Weights of a small multi-label image tagger: arch vit.
Rows from block 12, named by matrix and row number. Rows with one number belong to one attention dimension. Each number is 500 + 40 x the weight over its row's rms, rounded and kept within 0 to 999. All counts start at 0. Numbers have three digits each. After the name is the row's rms in percent of the matrix's.
# v: attention value (model.blocks.12.attn.v.weight, 192x192), inputs 0-191
# proj: attention output (model.blocks.12.attn.proj.weight, 192x192, transposed), outputs 0-191
v.162 113:503479460475511481562495504481489467496500617503521495456449528494475476507517516562499542530479434496522592586452484501488522471450575507505509535484489513480503438387513481512489504461446490554489429550554497507500529501560392549557477516435497411508442540478559436526560514422506509521525505437507450548552479524484532489462451500519546502498583509498535481528466491492497489489528491493515520454486489526429490488512500605532511489449599525517496496544461544421502486523540511522424505500506494490491483476529579514581559414495552548493492483473570572484501430478429497504
v.163 101:556499458506530528511523457570495626542507494453441448554501540436511467498468544553528532461579471501446500497546496520430473493474458607497525545476503379515504502497502465604408577490551489475511477467508518531504480424449556499467496550469491536532546453528492476494500482459536487510422531518558465506442506460518567534490441518493468521516456464492527431503536516500465581502477597447462431493505522520533526397516476457474511552498468548470531483520537518520500459484500472514486501518473493442594517514554492463433482522489510549519473500544510488504488510513525427567
v.164 135:437502496495554512534507470521473472507529526511456508475455489511496531595484486472560492489467530604433472503470496445510502497577445550514535477512523479486496516510518521455562494618632582469525501454506499491483480479451459504441380557511473496508522450506544493482494511487479500495562435488505486521437527484513494563468529512523542474555490461535506520458467499506524558550510556529479493491517543439450464500536429480600551539573480494440394459503495471410489483510479406468497499525475548511509437491479438515540478533555431505503512445513549457567536447490517501505
v.165 086:478503502516501534458487533499515532497509516521494433497499478505550462550471490491435485498453487485501567486472528493531498490513499538540432465475487380457481521512468541549498561518637489496446494512435484515543445485546528440472490613489502586499476474464450508526565492506503426491534489601501487515497445495522518474518494478467496376553488482505436552509561488604529541502505390539467544589481509527500474512403491501526503469478471523511490546554492567482460462462500463538514565521557461553526438415500504434506460476473532441510466514498494490508452511493536500542
v.166 067:495483481452524509552477560514522461541589417551534549422480495517550506485454545490554435469516497556440452463521616511533502472470493448522522501523490520591554468508498471476476563496509549522582507467501521413394502468533602526465493495519499433454471502466483528528539482522495452510471539476464503533477549452558456522518571562487495493469511537470499481568610490535573490551455434526479474498511521482420556494509493489499479501513556459500493429463577415468511514467576522503514495509482521486536529458520457502506484547498485519406472508559445500490511540491473455489
v.167 075:509496459527472501506511540492500470505546493476482502510462515508491491503549500547503452517460499479582477497555509494378510482437531535525545490543505577430504535503557493506518530475481510515456507474513569512407450402515582467470524517508482431531502504476560493517457476469537516465551501466500501491507566499499498462469559545446482538598395564448503480517471498447503456492468567558437523459497573553476465510480513499530510497471498475462502572310480522500480562537507506499488612443466467497465522532469509495479487489457466503436457521488541519532464510579504533535
v.168 084:542537456489512422530567467457514521479494502548487585516484555487478496475548499484489557508528474522560520436487452478475556434508476451467517377515579508458461510481565558498465511503514519522512590553507511477549446478501499418451479479493552503501471555444495474471495512539495472457484493537450495515503541472472581509549518545456512467517472574503436524471600485411428503559471520424487521404502566443480497480472504564491594489498440529505485542508484518479529493507454467482498523520527551521493590508536437539424568499523458505498536499510513484575514504547544499426
v.169 122:602519501499533530488484518511471609482477450480450491497433547374537472425458492581568575502472443484570589523530533530494501526467478500511489535487481517495524514512496532529527433448492505452474527493455500535539541454494490528504435551528451498522525528568504504550460445490510507489504428549555491465502591514487448496520519480508507511544532404562509506495494508510502535526524478393527496408456479541533553510477546544521473532461444505492452461489505504450498502459580487533497569437482484552491485491478502525449611506520474542427443547476480459485451459475486494451
v.170 124:421495496496486528569499508577466539560494552506498495447599443561579521512481543508481546504562461533342482528486529470523471484518564490501515500473428498479508505491476467582453554501545453495535397446521522494440471505500595437493543500526520511504520405532477509517501468484525444536494540369557463498478494495487534461482476507532448474526498501474601446512562514499517488435512512508524529507493508552500526475457482493491524499432431557506473458530502465501445500500491536455518464500476461542512486508510489443518475488512520468499489526512438548470476531527419597555
v.171 107:461561525452481598386490500515447514475471488525485501494476573552520503500508475571533521560502440433486486442511490513439472527548447498500427570484495500465498490499487457443506524429496518556500484572477473513565490451503507506411497506525503502500515531506454511501488409489507499519406486440546517459455493501489501500499482560552517479544534503573414512504512524514437575553517615431529519522469470519504537480500572521521494470500415500506527453575515403609502526497478501539527519489462473553436526513493454453494487500565568511528479511506500528430479551483496561536
v.172 089:470488553484572535356528465492541495470506465502453504472505612448557496541570474427579534557387525470534454422501504548444467516495467582577488481489517487456493608508503444437581495505555498509446532474446496541590536469499504527454518552502547544498503523457474495538504512515475498491554500554478511487504540530509398484424562499511528530498507434491475515523519477467476518448497536511479437517450505488484448519471442496525518498559405446451519512504505468540488565499471496504520532471504491502390514494530488465476508512500474452518503471513537456488483523490499533518
v.173 097:487489436503480497456431564435602466504531476479490500390490579489475465536480462512497537465489511533454547496505596522567514477551512501465556491487506515515537507552494505518570483470477492481544515548535518535504461539583498507464524458414505507521507502506475479510493668523492486474513503501475585538522502499463584520528517514583506499419509499478449530513471452528497484442503469483487509431591554495410442558537466463480520555529563558464472492494506499502518488490545486535460441533452517480533505460448532584505471510519459507446481422501496439522495490577523455501
v.174 085:513505488496473610399474478471533439493518502448518467528450578477491497501488498559532485516519442342505584499484607470486488554483540527498585536508499508467472476464488542465576461493395498520547489515477465507425509565524521540487529521464544530412512554540523530480517486461518554547503544497483544503475434494398485515438602557500522491471500502484495618514553504487507518546470490477530540511444387502510481462531542472510502516487493541458520484461505465503502426527518554506518523502488498544487505500464521517502503433475544440527483537513472465491488496489488540530
v.175 136:525464511514500445557481474486438523463483473517530476547542540520435502497459520494401469500423506522629530545484536484512469557490583454470504392498498527525464537485475448464417464515471496476505498595475445542522499575524468550592463529490544468506494507512441554497592504460499518515486443538495511425541503524484531429498490431568479521540525486501412613499508501500533486426535420438596498455489422492420500482532475464513435465486522444536492500494517563510516465516499513499510511525501580530499498478496524512528493489508503439484502520499496522505518462465507523557
v.176 101:496376537464471513484454442527437513519437565493527491516496452508513527446463454581436581507537498391491505517498454554521496508547491486520470515505499395545463530468462504546507501510468486527517481503481488524523518534476508506489409487497491510460551449572545477505490430465540493509501471515550451461519500518432460510453482514484503480496497513524567560420481539519502466612540572444517529523506496492597546451505492548488393537532522541442481460510504464527511453501488472490500505527484494487506472539527560469592449548496640506530496505509493494434504419455502499514
v.177 117:506505494430513495540507481499417458498468516526547561437504435575522528501523393436524468532499555587464524534444485533536549444503501501514521499493493508455500499509520473457529558581525482491477495554528501523500459487504458468527463443499485476496481527404445506552513556489441460488499402408528489624457612477514524463499528514490524492502488523499489450525520513500532488499522463504567529542451495477395360493519509497479497520544444477482460476508496494501501504474514453547532495544509494500497491542470494493552494473559463461439518436475498648532523507512495546512
v.178 053:505510501504487532492422584516543487522504499505428473482455488490499501509509540531592454500502516531544513455523501518475526516426445529535503548500508571494471463571520563396497473458492514462501529442436570496417456374503597545494482441510497436498488547570545523595459472502501578438526513435549481492482525507531445522506572500489481465507457474480454466510530502573533466593496474575449495514464506506493534505492500511499461493512528514456418486437501562516483498492548524511494525502512545513532469460560511516508420531492561477458459543464499550450422503415500480473
proj.162 107:461481493505509529460558490471501627555472458539563465542501443492497500500545516456494498539579524571498495499554502549522476473466483498530483449491536528486506568490588505501470482459495516428539491474474526480472489522493645433487463496490449379512484480531547488481541519528525418531415588517532492476548542491500488622499496504484503498506464545447439584479524533532547429484500431486496445534535543502451474514481511489488435514527498534493522412511490439532593486524510507495509557423499498489509514417487472485501450455460508497484520497503549465526510530442471487546
proj.163 103:515379514494509531482524587516523450451502526482508535463516497512454461453525465488494446482409527474514445468468441544490486514597479528511515468511502496461451571511503525383543560512502563595536505510536478514469467499422446501507508532505556530514423518528503508520531499504494488512504500519510550513518536524512444501442574513518514564510560515517500495487466491485478469435499434512526530522452459542469431578495508491478545444461502545508404516491501572507463512479419537496439529532492485547535546497473533465543466443506478461502517470486441609480380463489501597538
proj.164 137:453499499497445513530521481415472421527502483576473503516542499467487537499491521479478470584512504506523480489511516491484502538476506476435501509538452500473573491518519460512491497449404555568477496494468427499517529510501486484479506445496549514500514543501481484461509496518454440490534525511489506496421486512524496475496531498494490547566525512524516545506496510500495441413689462447476475486512484471509500482457488513429547529479519475556536504529457500469388603544498532569498501504485504529506567514474481515585502548651548585474478507465367512452501490490511521497
proj.165 088:478522432508495441573521497601490522456452483503459546500439499504517500468504470497507535473479594487466476533452408581486518490487478496435497600466456474529499461515527529491491454556504597504561519531519539500479559470491508480497545465529505506503517511516533443458511492507495508456543458512448546511504504534521482553474495457508475564435506476517618516485512446499485534568564567482410494477496475538492514479487569537501497535553495501475486502486481489388426515497503450487521460581534486448402542576491517521502412567478507449468544497528554487433414566513499499514
proj.166 065:463591499513540476498460461504524488514500628512496475524495547430479493406536473481492579576478502378547501463479498525442469548496501507507496518554562542499476596476498485515519440513477594485464479562533484500644492546491501501525502509534468532532546526484555465491471499478544475548501555521499481522547481498473488466491494440487552524505534556392485447505449513447498520535487421496415576481491451486577531521559524502492549518477485549514517476520465516518515517428460436479488447476482450460507505504451499509527468424484507421501471510483419474535479528509529510488
proj.167 072:455448525446597542541483465446561467502539507448479542443462576475520530474479506456472520484528452496467629483574510453488517520518514513551484465496495541585460576428401494491502539445469533486467491533455378505498524515514506591541419463500486457510535446468524510513499494510470438561503589491585561518465546533511536521466500436494482485477557502519396545488491524479516493508514546523552502535491451531506503474496502471492490588477505536566520486528542482499548504483501452460491471513485521557493469454523468487500516473561554412577483491481456471495470546488457497502
proj.168 090:500535491518523589491508485454542455460507496490474499463543519488502476500541508438510475502449535526470504516526532513477497500502595504491503524474513471477473492541409466469571505477510487495544492467464525502440420474535486565491516548469425626517505429503421501498527553533504473497513425443478497518375552510476470458514517545462472499505559413521509497514455475511465533435549629511579475543481486457457578563554489511501475497412498473527481519535502527484476511486494510519557492473514479542466439532547478515494441516583574462579574523553558477524502473497436544499
proj.169 119:470484400471527465517576504548551392573535545560480574440565501526487470535457517501415504543444537556484462505481461496459500499480460498562426492502505493550483512502522405554502490481472611534514433510495508501430514455533475550519492538489499442498480506525476498519511516518491484510485631432519503494496430463429509499499508492495441564495514519476511495486500492490424515415454531518509479513488508512533497473498498477552539499475450469452505491437511494484522521535470491475514509496490476566483466562539560504451475440542545472566652517553478586472507527503545520521
proj.170 119:529468515500539496591519520572496561491475474507495516504402517382457601442516453477485495539501504438572392384517501503506515435525430499520494545516511514489484499499451562424494507488470497555471483502537495500526487576500501504515497448566534456514496518485568480553534455479501481500494505535443519473544507506502504518353541504542490561545581495519464485487535538504514536503454426536465520491441432536490522503525558459513513513465513544438544501484512546560483501501497488525496527532469460517454541468425501500543525476521430487470422439540498447499412492506543513486
proj.171 103:681578514497579521514551406545505456495547546504493552411534488490524483453413477471501495493461526509505496498509447514508496466521437454500544512458483539545449419503532538476531506531453489514481527543540483500497531513468436483519549493522554465497484499523523467574443556467495487505551518520501499531521502502471568474461445522503524491502474496514498531474501432455495468458437451541516505534516520508584465575391458500437511513408508511500423585503492501568463504502510491545531480564503427504457480526496524526415471518432409472538533543520532506498513482477528493502
proj.172 093:536556497484514475527496490438491370490505566525531573420517493531502535537459512512441519453465535489486520564448435489519421487477545438482460490492385501501482421544496603517495509527480523514473500454500484500475562540532371541472461483478493504530474484508504527504489390524461526495503497501510503534490487514541573569483486539525501459497469510514527515502507434462502478544567436503548494513500491499539498451406481481435503532505524507510435597479504477485486470496554543530547471521549465496487499550563589540439488529544453485479511570488438506492526426580472529493
proj.173 085:448585514448500514485539494495397521500500472524501517476485530498506499460520501471546467509524525469430491547523498552488483536501623472510523474482520487457612496511535481527455462524565484485494455455505577498575446497508537505496509502441479504535587501501499524387503499534477505493505499478542449439518581508570470511525467431424486479544463427483518444531490478533423481586503525469492480503479544496476541442538540483494550487493509500502539416462472478462525528473483500500563461507535581474539574492585477478538494500432531461498493537493431583596449429481527490451
proj.174 091:625523486496524524464553449550422501536443504511526512392515489471446449473496490504418499488493517564491498500475488517499492499504502425494546524480509495504502488498522488502497527489503516479518481501503516501526492556500522503501492484548491490496472480503610454506457492527496577563443546537510553503537493489493530510499449446479518451482436496604394422487517473488519408433456491473487525498565593551574499578499499508478436450446508563517571489470496438444449569494539529428514522509495556475540489484499518487529490548461506468502501630488407481491544517533503462571
proj.175 134:524515500520483492538512498525511597495515478451504475536462454521498414548596456441481542541626477472509501479501489508495468512483474527499472549428514445477470451496455528511432502497489454512508536437525531500458526471520543401481508500438347491561443501520490497466484487547500504555482490502495491466502500465486495553502428498438447560486494503540500463521518506525434569461508536583485527498592657483478502523477528495555511456602409464545491520486526459462483467508501501487488500494506491485482492494543554509535512520435493592499528509515544496459519499556545518511
proj.176 102:511539522462549519528506506553549474519505433515486511518472465499504486479445584503468469486504535509531424471410433554488569504629343500523495500465522544487481472537527499464539500502507542467502525531490581497447380463423486462504544540512529501481441476512486457501526528481488490517556480467457496484563473514458499505544565522525450504475445507561502449461483452491496503378511520497431506484491515490513421601450533501502501481454520485495518500495536586538500526563526588452463569527471512500528514499497527440456514514453446568495514470500506528466501529517493538444
proj.177 114:521545521572449500600496437433470509508492523516503473555501498459498541533487507513474522433550525507538516512482539524543523549491527471501531616488523458472476465485493505557468445493489446499410491532549552499536506539514473476413498453512490453511472439540509483517514570512463464497515501497465450480492497481524449548494387471478509518575497425461545548497522521504495505501643477450510455470535506468509660501470473517513511516528556463585593505530461521442489492494497513514485489493491491446443557488475459499489502513538536513510407497500495369486520495500506533463
proj.178 056:420507466463579424466447496451541427555525532501518539482492502541504464415499505541506483491478507470503513563441538541447540499453499514478475493542498535531499594492514439543493496436476640566471411555504424502509555499522510514535495499530521407501530478483573496485561546504484491584497587499499511598509447520522500463500447555501536538483526525478473498494489530438497515491469510506498561467492501533511480543485510472506574523499497501499563476498531461517530516438507460377430558538411495465525519493417479501478552474467532486494434498500449477566496490500545485520