A small multi-label image tagger, trained from scratch.
Model: 7.13M parameters, arch vit, norm layernorm, layers 16, width 192.
Training: muon at rate 0.0018, batches of 64.
Data: trained on photos of plants and fungi (iNaturalist), 9.5 epochs.
Rows from block 2 of a small multi-label image tagger, named by matrix and row number. Rows with one number belong to one neuron. Each number is 128 + 32 x the weight over its row's rms, rounded and kept within 0 to 255. All counts start at 0. After the name is the row's rms in percent of the matrix's.
Before each neuron's rows are labels from the 100 images, of 14976, where the neuron reaches its highest value: "top examples" is what is common among them. Only what is clearly more common there than usual is listed. The data: photos of plants and fungi (iNaturalist).
# fc1: MLP up (model.blocks.2.mlp.fc1.weight, 768x192), inputs 128-191
# fc2: MLP down (model.blocks.2.mlp.fc2.weight, 192x768, transposed), outputs 128-191

top examples: order Asterales; family: Asteraceae
fc1.588 021 [192   9  38 128 221 128   1 134 128 128 128 128 235 168 128 128 128 128 167 128 105 128 128 128 128 128 102 128 128 128 143 127 140 132 128 128 128 128 128 128  90 116 154 128 128 127 128 128 128 102 128 128 128 128 133 128 128 128 128 155 128 128 128 128]
fc2.588 010 [131 207 129 129 105 131 128 116 128 128 220 140 117 109 133 201 128 147 131 127 131 137 126 128 170 205 126 129 128 119 144 127 128 128 127  66 128 122 129 129 129 128 127 121 127 168 125 125 153 122 130  73 127 133 128 137 123 130 166 129 120 202 128 128]

top examples: order Caryophyllales
fc1.711 103 [ 43 104 109 158 120  91  90 148 131 126 164  80 164 124 117  96 152 131 142 105 127 111 123  78 115 160  70  93 131  98 148 187 136 168 118 151 177 134 153 142  94 122  39 187  75  96 119 163 126  94 149 101  97 102 146 104 158 154 137 119 141 175 186 161]
fc2.711 101 [160 127 119  95 160 156 129 129 158 111 120 127 175 120 133 123 106 201 127 136 125 163 107 156 159 128 111 140 128 186 117 135 126  89 155  94 102 146 107 102 124 177 149 110 160 181 161 133 126 139 106 164 152  80 105 125 141 161 184 114  94 117  64 112]

top examples: order Caryophyllales; family: Cactaceae; text has "cactus"
fc1.621 082 [154 109 231 177 114 105 113 173 125 166 123 163 140 162 133  84 129 110 104  43 136 112  60 121 174 103 181 132  85  94 178 114  97 143 108 139 127 128 159 137  29 179 145  69 105 105 109 118 128 123 120  45 111 120 116 173 100 168 128 152 126 190 125 110]
fc2.621 084 [ 97 136 102  81 130 139 140 140 162 100 108 129 129 145 127 158 198 163 147 150 133 222 128 129 116  82  89 127 126 104 113 149 127 131  87  74 122 191 164 148 180 125 104 155 124 200 131 148 162 150 130 101 103 103 106 144 180 116 140 110  97 162 154 103]

top examples: order Caryophyllales; family: Cactaceae
fc1.322 018 [ 66 128 128 131 128 127 128 128  71 128 108 128 128 129 171 128 128 129 129 128 100 125 128  38 128 102 129 128 111 128 128 128 145 128 128 128 128 170 245 128 191 186  76 128 128 127 128 128 128 128 144 128 131 128 138 128 128 128 144  61 128 133 128  46]
fc2.322 013 [128 127  97 122 128 129 127 195 125  78 128 199 134  55 131 133 119 128  12 128 157 128 128 155 132 176 135 121 123 129 128 128 128 129 161 128  36  64 155 128 128 128 113 128  98 162 255 128 128 213 128 122  84 157 127 128 128 129 118 129 107 145 181 118]

top examples: order Caryophyllales; family: Cactaceae
fc1.726 158 [137 151 138  83  74 164  95 141  88 194 132 110 144 125  74 205 130 132  79 106 136 135  84 109 163 175 160 118  99  85  80 129  86 140 127  54 161 110 109 196 131 189 115 156 164 157 192 132 120 119 110 121 133 169  77 129 142 141 117  85 172 153  97  88]
fc2.726 149 [121  35 106 139 129  84 126 150 165  77 175  90  94 137 116 124  54 134 133  63 124 124 126 137 133 109 129 145 102 120 118 122 119 111 134 197 163 113 144  95  98  88 148  65 115  94 171 165 164 187 126 105  78 159 116 158 149 129 147 208 144 149 163 141]

top examples: order Caryophyllales
fc1.371 142 [116  97 131 156 120 103 104 113  96 162  59 135 141 124 163 151 129 144 124 146 151 136 156  90 116 128  74 133 148 124 148 155 140 179 102 176 110 129  67 126 158 109 160 123  82 127 124 163 115  91 160 115 100 125 166 127 167  79 170 154 153 107 165 146]
fc2.371 126 [156 134 109 117  87 116 130 145 151  99 195  94 115 120 133 126 179 129  85  84  54 143 110 145 127 129 201 115  91 159  79 116 128 150 127  84 129 119 161 125 134  91 119 112 148 182 138 113 148 183  92  77 174 130 168 139 129 134  98 162 123 135 130  73]

top examples: order Asterales; family: Asteraceae
fc1.662 144 [210 117 132 109 126 178 115 170 136 142  75 113 101 104 130 162 175 177 107 111 102  57 183 138 169 100 148 136 160 184  88  52 106 132  98 103  69 112 163 147 121 168  91 106  97 128 109  89 164 163 140 150 138 107 141 140 114 112 122  86 102 138 176 138]
fc2.662 123 [127 144  51 173 167  96 144 127 160 105 195  90 174 178 109 103 142 142  91 114 123 122 161 133 109 183 164  79 127 123 164 116 178 138 144 130 128 133  81 124 142 179 102 105 144  57 200 106 136 145 121 117  93 100  96 168 127 105  72 111 124  73  99 107]

top examples: order Caryophyllales; family: Cactaceae; text has "cactus"
fc1.734 015 [130 128 129 128 128 145 128 128 129 138 131 128 128 131 134   4 128 145 100 127 121 131   0 135 150 118 128 128 113 175 126 127 129 129 128 154 129 120 127 131  32 156 128 101 132 128 128 127 128 120 129 129  94 180 135 128 106 128 162 128 128 128 128 128]
fc2.734 016 [133 118 130 158 128 125 129 126 128 107 124 128 136 126 128 225 126 130 127 128 128 233 170 129 127 128 113 128 128 107 131 127 132 170 127 157 128 128 128 150 127 135 109 128 127 127  59 130 159 129 128 128 127 134 126 128 136 132 130 137 161 158 128 129]

top examples: order Asterales; family: Asteraceae
fc1.498 164 [129 173  99 112 121  96 108 106 150  78 142 100 119 133 108 123 157 141 128 158 117 120 122 103  96 104 142 118  88 161 117  80 103 138 105 108  98 193 102 121 123 129 152 184 137  37 110 154 165  74 159 112 102 122 129 169 148 117 135 135  70 126 173 129]
fc2.498 159 [137 170 101  99 132 145 144 153 168  80 138 154 122 116  74  85 121 185 127 109 149 109 109 138 131 195 146 101  81  82  99 118 170  84 118 111 149 113 186 156 153 188 102  69 151 137 132  65 115 127 153 176 127 144 157 150 150 134  99 165 128 113 118 179]

top examples: order Caryophyllales; family: Cactaceae; text has "cactus"
fc1.626 078 [ 98  56 110 125 130 125  63 131 117 127 130 164  94 149 123  87 106  93 129 107 101  85 127 142 129 125 145 140 166 186 166 113  86 103 130 148 103 128  60  22 115 128 141 171 154 123 137 127 192 163 187 125 135 133 140 121 125 136 168  99 185 128 137  92]
fc2.626 081 [152 159 100 131  51 121 179 122 193 111 134 161  56 129 142 178 138 147  86 192 173 129 111  85 125 166 116  97 116  94 118 100 122 151 148 128 137 177 121 214 117 149 111 143 129 127 172  83  99 110 141 109 142 100 138 181 125 121 119 222 123 130 148 128]

top examples: order Caryophyllales; family: Cactaceae
fc1.561 106 [122  94 145  51  79 118 106 200 141 129 144 106  76 128 182 119 120 181 101  73 175 135 161 214 161 141 114 133 128 186  83 111 113 123 114 104 214 128 150 189 104 101 149 125 103 117 188 154 109 110 135 139 153 127 157 162 193 188 129  79 108 137  88 124]
fc2.561 109 [105  89 116 122 171 123  91  87  89 146 157  95 150 106 102  85 173 152 116 150 138 127  86  32  88 104 133 159 129  78 128 140 153 134 120  86 144 112 102 137 148 101 161 150 150 151 128 180 129 134 107 118  92  87 138 140  19 126 135 166 105 119 111 154]

top examples: order Caryophyllales; family: Cactaceae; text has "cactus"
fc1.63 061 [122 129 103 126 136 125 169 125  80 161  49 188 118 156 176  89   3 119 102 161  87 128  89  97 129  84 147 131 167  76 140 171 128 130 149 199 143 158 154 130 171 172 118  98  48 135 136  81 138 125 113 130 130  81 125 119 124  80 143 122 133 171 129 100]
fc2.63 065 [126 128 138 128 124 121 190 134 185  49 129 133 176 138 136 155 134 115  86 132 121 124 112 148 142 128 148 144 110 175 148  91 122 144 108  53 131 123 181 152 131 151  84 184 143 255 152 122 126 162 123 118 122 146 156 104 146 137  89 112 137 127 124 153]

top examples: order Caryophyllales; family: Cactaceae; text has "cactus"
fc1.758 083 [124 114 116 108  91 132 164 150  82 117 138  86 124 128 155 118 111 200 103 112 155 156 136 127 128 175 147 133 128 129  72 111 125 147 110 186 129  86 125 128 116 126 113 204 120  77 111 109 142 115 119 163 150 145 204 133 151 140 119 130 107 153 201 119]
fc2.758 080 [106 130 105  85 125 156  83 118 133 103 107  95 156 167 110 156 123 154 143 136 127 146 133 127 153  85 116 119 122 107 135 147  76 176 130 146 109 159 131  68 165 172 105 130 135 105 165 103 131 162 147  98  46 182 109 134 138 111 142 138 172 124 148 128]

top examples: order Caryophyllales; family: Cactaceae
fc1.356 134 [ 80 135  60 103 112 134 126 111  82 165 100 135  97 184 121 119 117 203 143 105 106 143  96 110 204 117 114 128 132 126 101 123 144 135  90 125  88 128 149 132  99 162 108 165 159 181 103 104 122 158 112 122 139 111 157  54 135 107 187 162  99 107 133 125]
fc2.356 139 [102 106 148  99 131 155 105 179 201  65 199  99 100 143 128 119 104 150 109  90 166 119 181 128 158 165 117 206 154  83 110 147 124 150 136 132 121 134 103 132 128 135   2 109 154 114 142 100 180 181 154 149 131 109 144 165 134 137 145  59 194 164 115 141]

top examples: family: Asteraceae; order: Asterales; order Ranunculales
fc1.82 163 [167 116 158  81 147 122 134 148 113 168 114 123  59 149 103 171 134 132 134 140  87  68 139 124 147 120  98 124 111 168  94 127  94 152 138 168  54 123 152 159 142 191 127 132 145  74 166 152  78 124 176  87 117  92 114  61 126 157  87 109  59 160 173 132]
fc2.82 145 [138 151 119 140 166 133  90 134  97  45 151 133 124 137 103  85  82 130 171 204 156 158 114 137 180  96 143  80  86 146 130 125 191 110  95 120 128  91 147 100 155 103 129 106  88  99  73 132 104 145 187 139 140 154  91 163 161  85  71 166 129 166 131  47]

top examples: order Asterales
fc1.466 093 [125 101  97 121 129 133  63 157 118 111 163 119 159 140 132 139 125 124 154 115 129 182 100  54 154 192  53  89 121 130 178 147 197 136  93 133 183 163 121 139 114 122 177 140 123 114 143 137 114 122 151  97 123 176 116  73 125 128 112 124 141 145 129 134]
fc2.466 095 [106 116 117  77 149 106 121 143 118 104  94 124 107  64 141 156 119 147 104 123 127 146 148 151 123 179 146 104 158  89 119 176 183 138 137 139 142 153 110 142 171 209 128 119 115  73 147 139 159 131 140 159 106  67  78 132 157 170 113 157 145 155 111 173]

top examples: order Caryophyllales; family: Cactaceae
fc1.688 137 [128  99  93  91 135 124 157 124 115 131  58 138  79 145 189 119 119  14 100 124 115 136 110 126 141 127 143 147  92 109 114  86 138 103  83 103  99  87  87 146 170  89 105 166 158 107 132 129 152 156  89  87 130 109 200 133 155 141 165 185 121 131 157  31]
fc2.688 132 [ 69  71 105 162  74 123 141 178 100  48 156 142 147 134 149 186  93 158 151 182 154 123  79 127 172 123 150 126 117 154 155 195 125 122 170 159 117  94 116  78  73 123 126 150 125 155 164 152 168 149 149 111  83 165 128 136 140 107 131 161 149  99 141 132]

top examples: order Asterales; family: Asteraceae
fc1.496 116 [150 148  97 115 132 145  94 131 138 157 180 142  23 104 185 122 154 110 108 151 138  96  79  88 108 144 178 176  74 145 132  98 167 127 121 112 168 117 145 133 138 128 148 150 117 170 142 146  93 175 159 122  77 124 168 163 159  80 141 145 132 192 103  48]
fc2.496 104 [171  47 193 120 126 118 133 114 128 127 127 130 119 115 117 136 137 177 128 115  93 128  77 128 129 151  88  72 161 123 124 141 128 117  86  41 133 159 140 169  96 136  75  77 143 134 140 102 133  91 148 156  67 150 140  92 154 165 157  78 169 148 144 131]

top examples: order Asterales; family: Asteraceae
fc1.637 023 [127 124 181 128 127 143 113 130 128 118 142 116  90 166 128 128 128 183 128 127 129 116 128 127 120 129 128   0 127 127  94 125 127 128 138 135 132 130 127 128  83 135  86 128 128 120 131 129 127 127 192 125 191 128 165 129 128 131 128 129 128 128 124 125]
fc2.637 016 [104 142  62 104 143 129 129 136 128 138 124 128 161 122 129  90 128 128 133 128 126 139 129  72 128 127 153 170 138 121 146 165 168 186 134 136 128 135 101 136 123 129 255  95 116 128 158 124 168 129   0 128  67  78  63 160 134 126 136 105 122 128 127 154]

top examples: order Caryophyllales
fc1.249 140 [ 74  93 114  68 121 136 149 138 129  90 179  99 114 157 128  98  94 112  97  91 132 159 130 140 128 144 192 145 130 129 134 135  88 149 146 154 149 163  88 121  58 129 118 149 110 135 138  74  72 106 129 137 105 141 143 169 144 138  76 118 137 136 120 122]
fc2.249 149 [105 113 127 178 171 138 109 145 129 181 107 128 163 138 102 102 131 108 150 204 145 143 148  88 116  96 103 145 145 105 111 141 106 135  92 177 126 130 131 137 167 150 157 109 105 117 208 177 138 200 168 143  98 133 144 167 124 140 180 119 120  99  45 119]

top examples: order Asterales; family: Asteraceae
fc1.612 015 [128 128 128 128 102 128 128 127 128 156 128 128 127 128 128 157 158 128 128 128  74  50 128 116 255 128 128 128 128 128 128 127 128 128 128 128 127 128 128 128 127 203 128 128 127 128 128  28 127 128 128 128 128 124 128 230 128 128 128 128 127 128 128 128]
fc2.612 011 [128 128 113 128 128 126 155 129 128 122 128 120 127 128 127 129 127 163 148 125 130 149 130 236 128 131 255  92 118 128 128  87 128 128 127 128 128 128 122 192 130 132 107  11 128 123 126 142 128 134 129 128 129 128 129 128 128 128  23 128 127 128 128 128]

top examples: order Caryophyllales; family: Cactaceae; text has "cactus"
fc1.294 047 [119  73 112  97 129 165 100 171  87 101 160 109 110 153 164 154 121 111 103 135 153 124 113 133 173 128 134 133 130  94  76 140 134 129 122 114 126 114 118 117  54 196 140 129 130 129 123 137  86 116  88 130 128 171 127 175 133 136 177 118 164 122 118  69]
fc2.294 042 [132 124 120 172 155 140 128 129 135 164 128 134 128 118  97 154 138 137 135  73 120 161 136 121 129 132 137 140 123  84 133 155 128 132 149 159 116 148  96 208 126  77 113 135 125 121 164 182 192 132 119 116 128 131 132 126 108  85 116 143 114 135 109 170]

top examples: order Caryophyllales; family: Cactaceae
fc1.671 026 [ 86 128  48 121 113 128  35 121 129 125 128 143 234 128 156 121 255 119 145 128 128 117 150 129 255 147 118 174 147 127 117 128 128 131 123 118 130 133 128  99 128 127  78 127 128 127 128 126 128 128 105 162 166  66 155 128 126 164 128 128 232 134 134 133]
fc2.671 026 [167 128 121 174 128 122 182 127 126 128 135 112  50 101 125 128  60 132 110 127 132 185   0 131  80 111 128 128 110 107 164 164 129 119 129 130 120 128 128 150  93 121 169 128 172 128 159 131 128 121 136 126  95 160 122 128 128  78 110 131  34 130  72   0]

top examples: order Caryophyllales
fc1.630 080 [127 140  83  89 106 167 132 113 140 110 166 102 150 128  88 139 137 116 121 122 136 177 148 100 109 126 137 159 108 140 198 142 177 137 115 108 108 117 137 118 128 170  48 157 128 114 173 177  98 124 133 161 151  89 198  41 127 127  84 153 143 138 138 124]
fc2.630 092 [118 135 149  85 170 141  80 102  61 106 127 106  68 152  92 110  92 142 141 173  98 147 120  79 140 142  75 166 128 144 109 151  36 148 125 131 129  87 138  51 154 197 105 128 126  39 128  71 113 130 115 182 136 178  84 145 131 128 149 129 133  82 117 140]

top examples: order Asterales; family: Asteraceae
fc1.678 101 [126 139 126  98 118 120 120 107 105  55 107 123 131 129 157 151 137 123 162 114 167 168 153  83 109 121 117  58 120 121 144 140 166 107  98 119 132 110 130 146 151 107 110 123 140 123  59 128 154 180 103 111  89 140 234 142 179 176 110 122 127 195 110 159]
fc2.678 096 [175 134 101 102  92 134 124 164  30 178 202 108 127 154 130 152 127  87 127 144  69 127  95 118  87 112 115 170 128 146 124 138 172 110  75 149  76 168 120 105 136 124 117 114 136 110  78 113 140 100 125  75 115 143  72 132 164  98  86 132 123 125 141 133]